From a checkpoint of a small masked image model.
Model: 2.3M parameters, encoder arch vit, encoder norm layernorm, encoder activation swiglu, encoder patch size [4, 4], encoder layers 6, encoder width 128, decoder width 192, decoder layers 2.
Data: trained on photos with spoken descriptions (Open Images, Localized Narratives), 203450 training examples, 25.8 epochs.
Rows from block 3 of the encoder of a small masked image model, named by matrix and row number. Rows with one number belong to one neuron. Each number is 128 + 24 x the weight over its row's rms, rounded and kept within 0 to 255. All counts start at 0.
Before each neuron's rows are labels from the 100 images, of 14848, where the neuron reaches its largest size: "responds to" is what is common among them. Only what is clearly more common there than usual is listed. The data: photos with spoken descriptions (Open Images, Localized Narratives). In brackets: how many of the 100.
# gate: MLP gate (encoder.blocks.3.mlp.gate.weight, 384x128), inputs 32-63
# fc1: MLP up (encoder.blocks.3.mlp.fc1.weight, 384x128), inputs 32-63
# fc2: MLP down (encoder.blocks.3.mlp.fc2.weight, 128x384, transposed), outputs 32-63

responds to: text has "grass" (39)
gate.91 [180 131 152 116 159 162 102 152  95 141 139 135 118 134 117 152  98 142 148 127 143 144 132 133 125 164 132 137 125 131 157 102]
fc1.91 [122 128 160 153 155 141 125 154 124 106 132 132 121 127 157 115  96 107 142 128 111 190 148 122 118 105 125 142 131 114 101 102]
fc2.91 [ 94 117 126 112 158 158 129 136  99 100  85 114 138 178  82 147  93 167  92 142 134  92 121 147 121 117  73 130 114 164 117 138]

responds to: text has "water" (26)
gate.135 [161  96 125  98 125  84 100  86 128 104 138  96 141 132 139 151 142 123  88 130 101 162  95 119 147 131 142 123 105 105 157 116]
fc1.135 [145 169 152  82 119  98 134 137 115 102 159 170 135 150 158 107 158 102 116 133 165 126  83 162 106 105 172 149  93 143 105 112]
fc2.135 [106 136 166 153 126 138 102  84 122 139 117 117 100  88 138 149 156 155 106 129 102 136 153 108 111 154 133 133 111 146 100 127]

responds to: text has "white" (28)
gate.309 [124 117 130  97 103 108 110 106  91 136 129 146 147 102 121 133 120 117  93 132 163 103  89 167 106 119 124 151 145 152 121 163]
fc1.309 [104 155 156 129 109 179 148 183 142 151  99 119 113 169 157 100 110 151 134 128 131 118 121 137  88  96 159 122 103 131 133 124]
fc2.309 [117 141  93 137 119 135 110 139 144 167  99 113 117 132 110 114  86 124 124 161 139 114  79 119 100 119 144 131 165 111 147  73]

responds to: text has "grass" (36)
gate.332 [123 158 126 141 166  83 170 124 112 110 141 122  89  94 113 152 150 131 147 187 136 124 141 111 129 150 103 135 123 126 134 121]
fc1.332 [110 148 183 105 111 155 134 150 155 164 116 121 119 119 198 113 180 123 115 126 158 125  70 156 158 132 103 162 108 157 123  93]
fc2.332 [132 100  95 111 150 132 109  93 122 104 133 117 153 150 145 114 155 130 106 132 136  99 113 142 108 158 151 133  87 133 153 134]

responds to: text has "trees" (60); text has "sky" (58)
gate.282 [106 119  88 141 152 151  99  76 104 126 114 119 115 107 119 117 123 175 121  96 135  94 140  94 132 120 159  81 123 119  92 120]
fc1.282 [ 58  93 121 143 153 147 157 141  92 140 113 161 112 136 137 137 129 158  96 120  98 155 132 154 129 116 139 120 150 125 155 102]
fc2.282 [129 129 144 111  81 156 134 111 114 134 119 111 106  89 144 150 148 122 118 145 161 149 102 161 134 122 112 114  70  83 144 157]

responds to: text has "sky" (54)
gate.259 [132 136  86 134  79  81 125 140 116 134 116  79 128 120 139 100 129 131 140 172 107 182 143 152 117 163  99 163 150 116 145 140]
fc1.259 [ 80 114 165 144 149 125 140 124  85 112  97 118 124 149 138 154 111 117 157 126 123 110 132  93 126 116 116 104  91 159 110 124]
fc2.259 [110  93  75 103  82 107 153 152 118  83 187 104 143 125 164 141 119 156 108 108 124 102 178 127 131 101 139 119 109 125 143 118]

responds to: text has "water" (26)
gate.258 [124 135 121 158 134 109  94 121 145 134 106 135 127  79 104 114 176 121 147 101 113 192 141  94 164 121  90 131 159 133 137  80]
fc1.258 [122 145 182 166 119 122 166 114 153  87 170 128 134  72 138 156 111 109 143 140 112 131 113 152 146 135 147 120 137 124 119 124]
fc2.258 [100 152  96 119 128 149 121 145 105 101 147 139  92 131 138 166 150 136 144 124  92 137 144 146 137 128 145 111 145 186 112 155]

responds to: text has "red" (36); text has "color" (36)
gate.293 [201 147  68 138 134  98 126 155 163 159 123 124 167 153 169 108 180 114 142  88 131 156 104 127  78 116  88  78 136 124  98 124]
fc1.293 [119 104 137 155 113 122 132 171 166  89 163 153  97 145 137 145 129 121 179 118 126 111 124 172 138 128 108 103 146 129 126  58]
fc2.293 [118  93 111  94 149 117  99  87 124 125 139 140 125 151 128 123 128 125 127 160  94 121 112 126  93 104  99 126 154 113 119 113]

responds to: text has "standing" (48)
gate.243 [114  91 111 134 128 117 108 168 134  86 132 122 133 114  86  75 107 150 146 110 141  85 103 145 116  99 130 134 137 107 159 126]
fc1.243 [137  76 167  92 125 122 137  95 174 137 113 141 126 112 155 129 120 144 124 129 125 145 119 109 117 138 150 156 124 135 148 118]
fc2.243 [159 150 131 141 136 140 143 167 146 135 174 149 157  94 128 146 118 159 104 159 131 128 132  96 129 150 132 124 106 120 129 144]

responds to: text has "grass" (27)
gate.208 [ 81 117 103 108 151 145 125 140 161 101 148 122 100  96 138 158 122 151 129 117 105 148 111 124 134 123 148 193 144 139 124 156]
fc1.208 [131 161 122 125 123 127 169 145 120 164  91 112 146 158 116 157  98 150 130 125 117 152 139 158 172  99 117  86 122  81 120 124]
fc2.208 [125 140 126 145 132 119 115 137  77 115 122 133 145 107 126 168 104 111 150  83 135  81 144 102 167 117 105 124 149 130 126 118]

responds to: text has "grass" (28)
gate.360 [140 150 124 151 151 123 118 123  88 132 162  69 106 111 109  94 140 115 155 126 113 105 109 156 164 120 110 151  90 122 122 166]
fc1.360 [143  75 136 121 124 124 157 138 137 101 123  82  94 149 122 123 142 107 138 108 145 169  85  97 149 136 111 123 114 129 138 141]
fc2.360 [137 111 148 154 167  96 102 149 152 142 174 125 169 137 123 108 123 113 141 102 114 104 138 108 120 125 118  97 159 161 121 129]

responds to: text has "sky" (51)
gate.164 [100 131 103 145 124 154 123 113 113 138 122 130 127 149 158 181 108  80 121 148 120  98 143 122 139 172 131 181  86 144 124 111]
fc1.164 [122  99 120 119 143 124 141 147 149 159 132 147 131 160 131 143  90 144 172 143 136 170 157 119 102 137 134  98 119 148 108 126]
fc2.164 [128 144 100 125 154 102 120 128 110 135 106 163  88 104 107 137 125 135 107 100 101  96 124 147 125 134 148 128 130 136 112  68]

responds to: text has "dark" (29); text has "black" (26)
gate.289 [131 123 101 145  95 136  90 164 177 123 100  88 175 123 120 109  88  98 128 115 117  75 130 120 147 101  93 141 125  88  96 128]
fc1.289 [119 150 132 140 149 132 146 109  89 144 107  96  91 133 138 131 119  89 121 114 171 118 138 113  61 147 111 169 129 141 144 148]
fc2.289 [136 114 114 126 118 155  77 136 138 136 135 128 131 137 127  94 133 122 115 123 105 149 138 114 111 151  62 120 120 147 149 165]

responds to: text has "white" (29)
gate.197 [153 124 139 176 108 152 135 122 204 127 120 111 101 100 142 110 142 101 147 142  87 148 132 126 103 143 125 108 127 142 150 145]
fc1.197 [150 124 174 138  91 141 136 158 177 122  90 124 114 102 119 143  93 119 159 122 128  78 121 106 120 139 109 177 109 137 142 141]
fc2.197 [ 97 140  98  96 166 109 156 130 184 136 146 155 165 152 153 149 105 103 104 124 134 106 123 138 152 100 115 102  97 113 166 146]

responds to: text has "white" (33)
gate.139 [126 134 132 149 109 153 102 107 113 178 101 188 111  76 158 146 146 144 117 130 110 123 103 114 123 131 125 183 168  90 145 121]
fc1.139 [108 127  95 142 134 141  87 163 104 116 155 157  88 139 159 104 143 109 129 142 121 113 175 119  84 144 173 117 133 176 108 134]
fc2.139 [139  73 130 108 148 172 107  74  85 112 137 109 119 137 167 111 148 190 119 139 109 132 141 145 169 139 102 130 142 137 109 122]

responds to: text has "white" (31)
gate.250 [171  84 128 143 153 102 119  97 140 146 105 124 129 150 130 108 151 141 114 136 143 175 124 124  78 146 127 166 111 134 138 131]
fc1.250 [108 147 145  85 145 105 138 116 133  77 165 112  92 131 145 141 117 107 159 109 155 146 111 107 145 123 132 127 123  95 110 163]
fc2.250 [130 132 133 106 151 126 109 120 178 166 125 137 166  94 165 122 118 150 151 123 138 126 109 120  86 165 112  96  93 148 126 137]

responds to: text has "white" (28)
gate.233 [ 60 126 127  88 111 122 109 129 131 117  95 126 157 149 145 122 131 151 104 101 128 106  81 151 125 115  96 146  99 118 109 108]
fc1.233 [104 138 142 135 158 124 100 150 143 125 139  87 120 156 132 116 120 166 103 150 161 170 139  71 137 126 158  85 110 137 121 118]
fc2.233 [144 150 131 116 107 129 123 151 121 125  92 113  97 131 103 157 117 141 168 122 132 144 103 145 178 136 119 165 149 101 101  76]

responds to: text has "sky" (53)
gate.172 [161 109 126 143  99 117 134 140 111 100  82 130 106 122  99 120  90 106 122 143  87 161 139 153 111 126 142 126 113 131 133 140]
fc1.172 [143 111 117 165 148 132 120 119  95  94 115 149 129 199 128 113 135 150  76 169 150 124 157 134 101 106  93 115 115 132  82 119]
fc2.172 [114 104  70 151  88 117  93 145 185 130 151 143 106 142 165 136 150 161  90 115 145 154 157 164 118 100  97 109 139 116 135 120]

responds to: text has "white" (31)
gate.341 [111  82 112 143 124 135  93  99 160 164 115 114 121 115 137 144 133 175  88 165 138 140  93 109 151 144 103 147 128 144 173 107]
fc1.341 [123 133 152  93 128  88 100 169  97 114 113 118 120 115 151 131  88 102 130 100  93 145 134 120 133  65 129 169 116 114 144 133]
fc2.341 [113 135 159 134 113 126 122 159 146 120 158 123 132 116  83 113 145 126 119 128 136 167 115 122 117 159 110 109 124 101 115 137]

responds to: text has "color" (30)
gate.81 [121 119 122 106 167 112 128 109  66 145 161 129 152 110  97 138 122 153 168 114 175 153 161 138 142 173 107 132  98 138 130 151]
fc1.81 [151 121 146 109 122 162 137 126 119 140 138 117 107 121 142 135  80 142 115 151 111 112 111 126  98 153 148 141 116 107 112 154]
fc2.81 [131 135 202 182 101 125 103 118 109 114 109 138 103 143 127  93 134 141 140 116 160 142 127 157  64 117 142 115 164 127 136 166]

responds to: text has "white" (30)
gate.116 [105 151 135  78 125 136 141 101 107 175 113 140 148 127 122 131  96 130  99 133 165 128 128 105  85 116 124 117 115 104 107 120]
fc1.116 [ 88 125  71 159 107 124 153 174 128 125 152 119 132 157 104 139 153 158 109 147 127 133 120 162 138 150 159 101 144 163 175 136]
fc2.116 [ 70 121  83 126 131 181 140 102  98 119 146  93 118  91 134 114 129 144  95 132 155 152 143 101 150 149  91  97 143 134 143 111]