Weights of a small masked image model.
Model: 2.3M parameters, encoder arch vit, encoder norm layernorm, encoder activation swiglu, decoder width 192.
Data: trained on photos with spoken descriptions (Open Images, Localized Narratives), 203450 training examples.
Rows from block 3 of the encoder of a small masked image model, named by matrix and row number. Rows with one number belong to one neuron. Each number is 500 + 50 x the weight over its row's rms, rounded and kept within 0 to 999. All counts start at 0. Numbers have three digits each. After the name is the row's rms in percent of the matrix's.
Before each neuron's rows are labels from the 100 images, of 14848, where the neuron reaches its largest size: "colour at peak" is the nearest of a few named colours to the mean colour under the peak. Only what is clearly more common there than usual is listed. The data: photos with spoken descriptions (Open Images, Localized Narratives). In brackets: how many of the 100, against the usual share in percent.
# gate: MLP gate (encoder.blocks.3.mlp.gate.weight, 384x128), inputs 0-31
# fc1: MLP up (encoder.blocks.3.mlp.fc1.weight, 384x128), inputs 0-31
# fc2: MLP down (encoder.blocks.3.mlp.fc2.weight, 128x384, transposed), outputs 0-31

colour at peak: red (33 vs 0.4)
gate.83 102:441472481401612425414541563570472516512482466459478453431564538515543526549566448461518478479533
fc1.83 110:527475581367490484512545499483504463468460509506422453552517455568445459405545507543484506436476
fc2.83 110:454509555458522609337546534562550519537444426467482475455584440558470504440523540522459549505471

colour at peak: black (48 vs 12.3)
gate.337 088:465498573428443437449475505421447485532463493601567490531488487452469540492506500557383501483554
fc1.337 105:418470479544576507581543575567522450520493410449566526503486513579450526524548549491445530572505
fc2.337 093:584451550573510487452556453482454579501463471506530431485528637519465494522484512562552450444484

colour at peak: black (59 vs 12.3)
gate.27 104:488481526413493602494581560496511498492547516471517434644501535505505491535500554442581502464450
fc1.27 105:573595530522566457467546551504540415482574526472537519497470472543563492625502515436452445561492
fc2.27 091:453469486506527453397565494436613513563405507507391483471506444471522478539509484564499516448422

colour at peak: black (45 vs 12.3)
gate.336 097:478599433518537454473585514555529439559585478526554466465542548469580576553498558505540555465518
fc1.336 105:423475508473522427416460546468540521543476495477432567526458485423458439426530563469394509446526
fc2.336 105:526434436502439420527556451493537478524459491614565612471538497507476551532511529583549448463520

colour at peak: red (62 vs 0.4)
gate.293 106:486398457512553572560531589528475470482446520480488514487539456509575549465476446515455486474533
fc1.293 099:435426445584471434507509501399490440477553511461504543571470578447503482519617550439501471541479
fc2.293 102:475518515462582497488562497407464513449522536458562444507516515367467494492507488494564519501486

colour at peak: brown (65 vs 32.5)
gate.223 104:472460450347498451454554524511393558392525543581555520506466495611544554516447522529502562474536
fc1.223 095:477472525539500506565468458486548523411404481489488475500445508548515524422496412434443483425629
fc2.223 099:448515424550603520450570535534481507456503455646461522445577427474490527525503448513455463466488

colour at peak: black (65 vs 12.3)
gate.29 098:459556586474521489546504401541476463392542455500487562480511532602457547481538551601539515465499
fc1.29 097:422474453527511593467479487449486533402582531471579532493426498603467508470540489537469492542472
fc2.29 106:499481464520512457492531444471455502478519498571461466490440520518527430535499520405488529520425

colour at peak: white (92 vs 5.5)
gate.160 108:467551477624550593545569509531522519516558467555428454565581456439516524524489612440480561488469
fc1.160 100:496500449497517494477497532531507425637508615525530494598423509447503501440513534393532559504461
fc2.160 105:467546564433481497528511589481458421472491494595418468472542547480479517472466482474479570463502

colour at peak: yellow (47 vs 0.2); orange (34 vs 0.7)
gate.234 108:508591519518491523452461475606597481610563527509482495426471486506471482429485490498519393531510
fc1.234 106:533512498490454474550471457531476455433461590447560511587577479498530522463443510470531530524409
fc2.234 099:438459540482397495504470535527482529627538574589494451516463469439519511423474505566543525513472

colour at peak: pink (29 vs 8.9)
gate.79 102:627476542552524485470436525585592434455399492456505513516508502497555592519506577437448474512535
fc1.79 108:462442446454483458416413445518530463420488500463490526490498517450501536554506451464562543543550
fc2.79 115:512443483451467480459424503601489479554468408520499514526528518508482467596371493539502560455504

colour at peak: orange (33 vs 0.7); red (25 vs 0.4)
gate.31 103:515527525517623496540479535420512473537548588453493445511489524488505458530530560527406445440450
fc1.31 093:517483540506392440549518476551495500511490478508420557406516539473555379537501437540504464504517
fc2.31 108:546555458569467552484479428508470428485474592484436570573503590515504443446511565611508488541609

colour at peak: black (31 vs 12.3)
gate.326 096:496480603532514477598440522410528462416607559489522484581484535521527500573438428542413394455481
fc1.326 107:507531489465527445505444524481483459419447464524535457496491494443487508583623564542549517452447
fc2.326 099:519405428560395562486578471443571547471459447494459522475447578566472641482485549359437506513456

colour at peak: black (30 vs 12.3)
gate.32 084:548507572516436403534449617447480456505454527504481440547572538376537526432459592501486560486479
fc1.32 103:468614533557479598516541435598433492514475519558483489575538405413501439454438510490415460530570
fc2.32 098:465546417473586539421444431555486479511462585544482443521553503564481506566490488553453395460524

colour at peak: black (56 vs 12.3)
gate.376 095:515487570538559472494521568463450474587475520526415588484546519482573414475443553400614373570513
fc1.376 107:480533580443472533497493454456496458519492564550497471531477525511537542604499525443497531571440
fc2.376 110:503440492491502390463485460530467443398476563451537487490437535410470502489509481564467444438433

colour at peak: grey (70 vs 37.1)
gate.84 097:466456606544491541577504562470451481477472498391508518524554463475513539487437607566523449575558
fc1.84 106:394565471458442505622522507526464460531505502394515540465558476406525472453490478475450571527576
fc2.84 100:415519573500496445552479485534505518483452414492520504474495484480517524467447464568531598492531

colour at peak: black (41 vs 12.3)
gate.378 097:503535529540502520597481506479523528509548543509490557488465521585605428411556554473504483529490
fc1.378 109:422532486486491485539468555511571548571409437531379479508505542504601522553516586508513462421456
fc2.378 097:505418451462425497474552571544494519576456508515474472505567587462530587541466455502512445560478

colour at peak: black (34 vs 12.3)
gate.140 095:455596474487472474451582582496487515491435392451463504551581501512547559541542487540582440523457
fc1.140 096:466483563521501515462512467521503524477481423456455530507497559390393505482451464418513411527481
fc2.140 100:546496491480549429499517473463646550475519595566508500574559462493489544473430447631497440547447

colour at peak: black (32 vs 12.3)
gate.331 099:441477578567499479623560488517486484584538513566470512417569448569505494513537461598542442517583
fc1.331 094:447470535424477550481441474585481486565510507506528475487573507439380467471525468588560535370472
fc2.331 100:473509519539507447460464580440520449518563550468517460458517445471547477548485462571468531535474

colour at peak: white (74 vs 5.5)
gate.164 090:479418504501459475468463389506462541446443453586434495539416518441475461564451466516473499537453
fc1.164 116:473552483434496502462463499543487506544446410454402539421405495512453432480483474545437420558482
fc2.164 099:501529534561436515597562441453489550551526458555505459470498520467547530423526537496499516464452

colour at peak: white (26 vs 5.5)
gate.259 090:502508464505472401448450492537582488466426466489492487509463493519578499476529434396467488459571
fc1.259 099:530552557416554446543475538608477503637520534478478439482434508466496581499480516485592432519498
fc2.259 110:520491617401433406525494541505406478456491431448444542552518568575558474493423528509497532538479

colour at peak: white (25 vs 5.5)
gate.39 100:554461436542502500480409471441498499488548504485368494480513472624476395419509422476562569579549
fc1.39 090:496507489528492484420429603528447593462458521574546463489522512477516462535503430479527500487540
fc2.39 103:509490526420537497608544483467556604510500558539523503490557543483483523433496552484475525448515

colour at peak: black (42 vs 12.3)
gate.325 104:532501500491540499548500409399436359548503547535502477523471527427476412457542421487495489518505
fc1.325 100:529492581483476547415523547448572419494457505514521531469439471522406440562623467531489512505441
fc2.325 099:429479447474521449470582524567500481572495437535521423492527503451597460539491538589532430530518

colour at peak: white (58 vs 5.5)
gate.81 089:523427559446475512471468530424475432454514509472434443540557417546434532489563469515533513529506
fc1.81 109:478596472444580521481467416485503401432573563532450562490599572523456452492490431455503512516482
fc2.81 099:517543559493424529450468526523483434467421525547530506464495579554499587537564525538476545439528

colour at peak: pink (41 vs 8.9)
gate.70 107:544527523511513465533507515464517561517426461514501432528656472432463407525669520573547495410563
fc1.70 093:522521536534523441490547535595473497510486493499504491510405483454492436436450501529536585609497
fc2.70 087:481467519618516530421513514423502486525524487535481435448457533593495532550471474416492471468549

colour at peak: pink (30 vs 8.9)
gate.217 095:520512427451489505506550515459449532440523429518602447475517419475447532550489531544539459413552
fc1.217 103:457495445480515479584516476581517454529484576468543464489529501507531408526467517542460463445492
fc2.217 104:397474547538497528515553491446484517487503555570499447464623537508518508503503494424510437566512

colour at peak: brown (61 vs 32.5)
gate.357 103:537552494498489454437560424554504603446543539495554508604392353473472467487470525512571495555474
fc1.357 101:559499589516504548457507437519445534575401627417503466578517396545438494479454516507440432436453
fc2.357 101:483439515411499542443518475571494434484530520526526505537457445491509617485597481584499599535445

colour at peak: black (31 vs 12.3)
gate.318 098:529499487460525461542520499547610416460447428498523467428513522449433483470600565565546517522488
fc1.318 093:497461545547495464448411469538424514381538506448522447570538520526476541415458523509466512360447
fc2.318 104:505469633532540594476500379532509563585504540464518524504466504466401477487513427486543502542517

colour at peak: orange (32 vs 0.7)
gate.157 105:527524491454551503411476499544497572475547450487450461405519563543488533474411525492478562439513
fc1.157 102:541484512458470425490503499538544487424502558451440410567521419493446583527584476490484542485467
fc2.157 095:554553572534461466465579496529539440519459483531504577532484443562466448476573414509514526391495

colour at peak: pink (26 vs 8.9)
gate.59 096:522517490558543528482521543463473480377542500567572467380520496482462487515445486471510483419525
fc1.59 108:425564544480513492543587417481561495539453482446527397517458496490569530462407489457481536499430
fc2.59 090:405441430536536393535477465498514470539453511532476436534524482555414483473574553434519514416454

colour at peak: cyan (26 vs 1)
gate.148 095:500496483484502448534486558530513600518506460448458522540481522534523588369428527428479518488497
fc1.148 103:565543540552551520534524437528587499451546519553527489513466544549446452432522520611465502517484
fc2.148 106:461505463483528524552545484477526472383524591517467591467510464490576489481569411486590625454520

colour at peak: orange (33 vs 0.7)
gate.51 098:565510447498536443451493482467493533509385515424494447491469534489468410509460507541470481458601
fc1.51 098:536512531449535558579462495493440441519508495465539554568467459501532471497525524514393578510448
fc2.51 101:458538552529470511594509552474514463561490478507485521491510493530515580631527484524527477481481

colour at peak: orange (27 vs 0.7)
gate.274 092:366577533473560418442424497528492542522562484432476529474491350438506552481419459536483397458493
fc1.274 103:486414425487488542453514492425455477450502541470548444460524508508540491481550528460554622512443
fc2.274 099:498574488561567525425493554562505478483501514497350429661487547575498547534486497485520550466541

colour at peak: pink (37 vs 8.9)
gate.287 104:546531413483568532408550491537446485474508537433426568485470644494483398533474414509442493513540
fc1.287 096:510477554501573539472511395434518481479525587505491474533526515523517591498573530476457595470599
fc2.287 098:589464509560524443505556423477589567482531488557499526491421497444462552517468546496560433532456

colour at peak: black (57 vs 12.3)
gate.203 097:473527502461440593413460491534473490517528460471511526569513407429499405426423463554557444512546
fc1.203 099:551452441580421459473574634474465513530514446528397394544430526428502514489579503465553516474508
fc2.203 098:431428513563513539601434455534419538508499533491439540486456435519492554517489456576466522521481

colour at peak: white (40 vs 5.5); pink (25 vs 8.9)
gate.52 103:497507583531547504480537563518474528521441467550597372428511503483518457540514452479514506428459
fc1.52 105:449458464508507478502548579576572432488567607539483474420442638451545480557522523437466565604508
fc2.52 105:493438522568546503527457478481501506505439425393503497562565515473508449478512452454565560594467

colour at peak: white (66 vs 5.5)
gate.187 092:512509522537523567548479476498498380480521471560471503470466526532494612638561497478549501465459
fc1.187 107:411399570565476463482549452531557540569451617540463415438587493463498538415546470543539574481428
fc2.187 095:459589463541441508490589522505516562449565493438527449466442492624473423428579460491568512544439

colour at peak: brown (74 vs 32.5)
gate.50 106:460535497520557561380414519415527499605525421470549489575493516487501440521542524487477538394543
fc1.50 104:421555448512482528421414521558495517520524503537474465357580487488448466580414500549541500526567
fc2.50 092:514554626556615528494506519502482450465489489463430562449552484528469604456531466530497465601548

colour at peak: brown (69 vs 32.5)
gate.7 094:481534516427513534415544484500588615579484507453464495485435404598580438527535475507517524493477
fc1.7 087:410487490497462443467526436567527558541490444428479465559490566446480499508460494529512612487599
fc2.7 104:527524458454472572461441511499562432453461509480404619453428531546474482573507530537465461458452

colour at peak: black (34 vs 12.3)
gate.161 106:502453499521435454505590538578477529480510537362472544478579515627484540575497439508501548473499
fc1.161 099:488502510592570527449456502477453489518464524522552369492533462512473480573442538471472445485481
fc2.161 100:515537512515518505462482492513415474480553559498611507555541540589456568437457452488552529443485

colour at peak: pink (35 vs 8.9)
gate.340 099:497508428465570519543458504547519457524429479518467393530493499500529431486521476447387420545542
fc1.340 096:584491429579536571484424480525474543530472534495554454494530561666578541449508527491499477435585
fc2.340 108:522459502465502487469593436466457628432557586514515617453490465558559506453489469478557421512540

colour at peak: brown (60 vs 32.5)
gate.196 102:471495474404490488461539541497424483548511461537501427488506531524471515599425479464469373526529
fc1.196 100:456450475446454569484508490494444447564372360475572560494489514498536459511449398486533557480461
fc2.196 098:475428420565394460552518519461633444486453437567505551365506506524529500560527491625540399505504

colour at peak: pink (39 vs 8.9)
gate.165 096:505563510514574527570518597501507488539597533388523485520413551508496542473498458476537492465546
fc1.165 104:484365511508490485577579470491518463591515517525472467510552504471563479386478504483621622492475
fc2.165 098:520425411464499548468433436529429510493506508418475544478559584548420478586546484442590444468342

colour at peak: yellow (37 vs 0.2); orange (37 vs 0.7)
gate.30 106:463517469540490594480451523457545513492541469406540512434426494418534521513559390580468494465499
fc1.30 094:530523477453508576445528488436488546472491363424460551593498533521450464512499523540418568436508
fc2.30 095:410479519548576538576414526557474479469506562414464437544479509485490432432517567540557537544519

colour at peak: cyan (25 vs 1)
gate.311 100:478477460457539489453453542547453498478489514468430545461415513482500442440479431487469422441549
fc1.311 101:436459446471435526529448557504524542528528569512528464497578514434512488361424572456561509474556
fc2.311 105:528519550455512536539506436445441516528576450560434543503475453612501495472563480491508498468516

colour at peak: red (25 vs 0.4)
gate.43 101:484467512483541539463477478513571534568605416411506491545568391535533582492506395508531449516579
fc1.43 088:388606459573465408498501477563470506459553444411485529454508481432475556537473500457468421505525
fc2.43 098:469564462522537566450513555520398409473484475622565471425652532477495529450475457468484502444457

colour at peak: brown (66 vs 32.5)
gate.142 091:496501508491537473542487520495521439454472432511482563487521499494528559551632541497517500458499
fc1.142 109:489586391539537431557527496394553426504484535505523447529503432516485518407426513480488540502447
fc2.142 098:488538530469447533480543465540515533430507397522423473540516494523549416503462602468472523417543

colour at peak: white (89 vs 5.5)
gate.346 102:521571512435528481462532537488506503402363492434522380476558587518442532541461458481481514507469
fc1.346 095:463473493538519502513568585418537575534513419615525463582489441524507548512463472508522516485450
fc2.346 096:568522568500527636585574538530474511482528626380476379598465567556473502580537461468495534507545

colour at peak: pink (31 vs 8.9)
gate.206 106:541433489568525524430504531504566475483525535644586517558503602443421448491500556509463412452513
fc1.206 102:494472511547557503429482564414458556479460580482496520485501522449542436587511426411529541553542
fc2.206 092:425538574486479502498536425582471556580508400450376433518516459464549659396571622455506471491514

colour at peak: red (34 vs 0.4)
gate.247 107:509441470483517435560560453550605452425503479463462455491445595537501524462473404422509534536502
fc1.247 100:504585560488471546495548604405480595524488509549565562520519504418509516459464490517583442468400
fc2.247 098:454522390532524452477473493551467434485447525472511423463498552530503498475506439555585493478483

colour at peak: cyan (43 vs 1); blue (25 vs 0.7)
gate.53 096:477503505599444528520465484538547470565527492517473518426500503400517494450552545434522519484563
fc1.53 100:482566498512569496511482531486581497431381536550522433584479513447547540432467598478487525504500
fc2.53 104:475447456497525506583506512455568513468477453486505545558491469476572517481577437545416508471490

colour at peak: yellow (46 vs 0.2); orange (27 vs 0.7)
gate.2 089:448445486504495584443613430381543517460496498448488443566469540437472512546573562465476521553530
fc1.2 096:509455500458621513428484470497588576569505541583571527507458470483456499552476446508504482485480
fc2.2 097:458476514508574556506489526473461504530518636614470516533472527580523565504465527588422454422487

colour at peak: pink (40 vs 8.9)
gate.95 102:502465420566541618529521408531459433444514614459443503476589523437475557400512401497450496505522
fc1.95 106:521377487445510611460540475498447503510517579473567516548447541460424500562500510551505507550435
fc2.95 110:416584487536424436424390466486519553391550548518429479474570468454602510608495568509606495483535

colour at peak: black (77 vs 12.3)
gate.354 103:497420456378465479384563478445540431562421477454541520489455566490530428512436505438516462546486
fc1.354 102:485564491496564585448516490416489501469476544477453464475562616522497568439446487544609600521518
fc2.354 097:476513481426494549528564401527454507532499415502536533473495491504371494529501446508544545437491

colour at peak: grey (76 vs 37.1)
gate.152 102:515506481494517501470435527564544471425465514559494561503576447463450504516435531486587537553543
fc1.152 098:494372472526564446508541477526522432423528427496594566538466481432523467583600475550478585549544
fc2.152 097:421423548520592557489501506431545378597608412480529497465477446541501479374472578552455432515512

colour at peak: white (95 vs 5.5)
gate.194 103:465405535508509491443525541538497457467521492524493540571552471509506615462622558562599507588477
fc1.194 085:501544495418550472497617482495520437485529471452572515478557493454483490555470500472402547476504
fc2.194 093:492465544582492471414472532514519491419625401556443500382465481436464458505506486566431435535507

colour at peak: white (64 vs 5.5)
gate.362 104:538453588465441591507556460515511472533480381527496527554553493552437508532548535466518494430528
fc1.362 092:546606552582526552480537444405448473550471513481452513563525534445465535516453574457529580511462
fc2.362 107:497515492504502386518559458472463533456515534479524512353453477559543494552420480489462553543525

colour at peak: pink (28 vs 8.9)
gate.218 101:371518483501442464500519543543543428577418525429545552519452508476532527488394457487491429506415
fc1.218 097:483480576492555470553526472518484459466538495565450465576450577498529520447474532493432421579539
fc2.218 099:520555492510491452543596461486574496562411415482557417441553507523511448440535526521530477518505

colour at peak: cyan (28 vs 1)
gate.99 102:562484531469396543479436470559528523560533496490492491526503519501531440537566489513554569540463
fc1.99 099:452455516489519468459472569441449444481404491406485440579451564505588549451467497511477511545473
fc2.99 109:565464424510547503459398470485475471602609467499437480475463453446534513477493470489482577554530

colour at peak: black (90 vs 12.3)
gate.150 104:519423441442562548567526470499497516538527441515488502552474420526463562561467405509472537438550
fc1.150 103:588590539522485567557446578540601486476470459611505469518580490521489502494423412451556511553569
fc2.150 095:475446518515513424522480489487531511512488489500507454516500460497415524547502443503534575487538

colour at peak: brown (61 vs 32.5)
gate.174 097:489570653530556420522565529487505520528544467499577475497558502551552460488467475511517512461554
fc1.174 103:550501589466439582443576570488515561514550458519434442536492453574507452551593536543452523475507
fc2.174 104:390501534513462520484535521480501495454559501502522581508546554459470529469500522522502535472471

colour at peak: orange (53 vs 0.7); yellow (35 vs 0.2)
gate.224 088:607516535507622458528397483527533471507515483429517482490570484542441446488512447545443496402533
fc1.224 108:440515509532448522425530539505507454543476530484497477389501412444470493539434467446539497474584
fc2.224 106:528506482514474551434518545554468468431597499520519516514476540484412541551482476513547490521526

colour at peak: white (67 vs 5.5)
gate.204 099:495471529439537484553497521478451444436461491413483409362579567457502492545535540474542555530538
fc1.204 095:537458497574494492515482498489558396567474564587434531473486493458539538513585499554452486543443
fc2.204 102:479468380493440622493402522494423530538534512477482399440463477547487524520480485450470464433447

colour at peak: pink (25 vs 8.9)
gate.112 101:488581398519497516458436472555510468446541542441476477447454544472414513382577505580483554492479
fc1.112 087:455539556509452494451487502529496498447627554482537566636537521468536473466496490502428482535469
fc2.112 091:419466551500519562489462458485450456484544567534490444452424596498446486474505479465504529523538

colour at peak: black (44 vs 12.3)
gate.214 097:537432516540497489474440553485454384485581406469542519510471511439525563471522421508466528485577
fc1.214 087:471415574469575471540441468539481526473479538533517580440506462487477572523505458594518490540505
fc2.214 102:539461481506560552552447367515465522586351522531548526454419502609523592506520465541467507508445

colour at peak: black (32 vs 12.3)
gate.351 102:502518532456557462489480495499544474586470446464552535548369519476525434442492556465473500561549
fc1.351 103:567526521456467513460492498548470540487473389510404567464475451523477520515473451391438577550529
fc2.351 102:427456516481551469400505475458500476507484516512526549499520511495438458474549415581500433528492

colour at peak: brown (67 vs 32.5)
gate.279 099:549452469429457463430534445584508594572462493486476590448460448549536570464523417536467468497500
fc1.279 095:480516462526521558501502494523427584553557382523550432389494487503580482417449491523534579548524
fc2.279 092:506433490547529496458591411416522516433520573465424525474535583604532464522492517523523480486474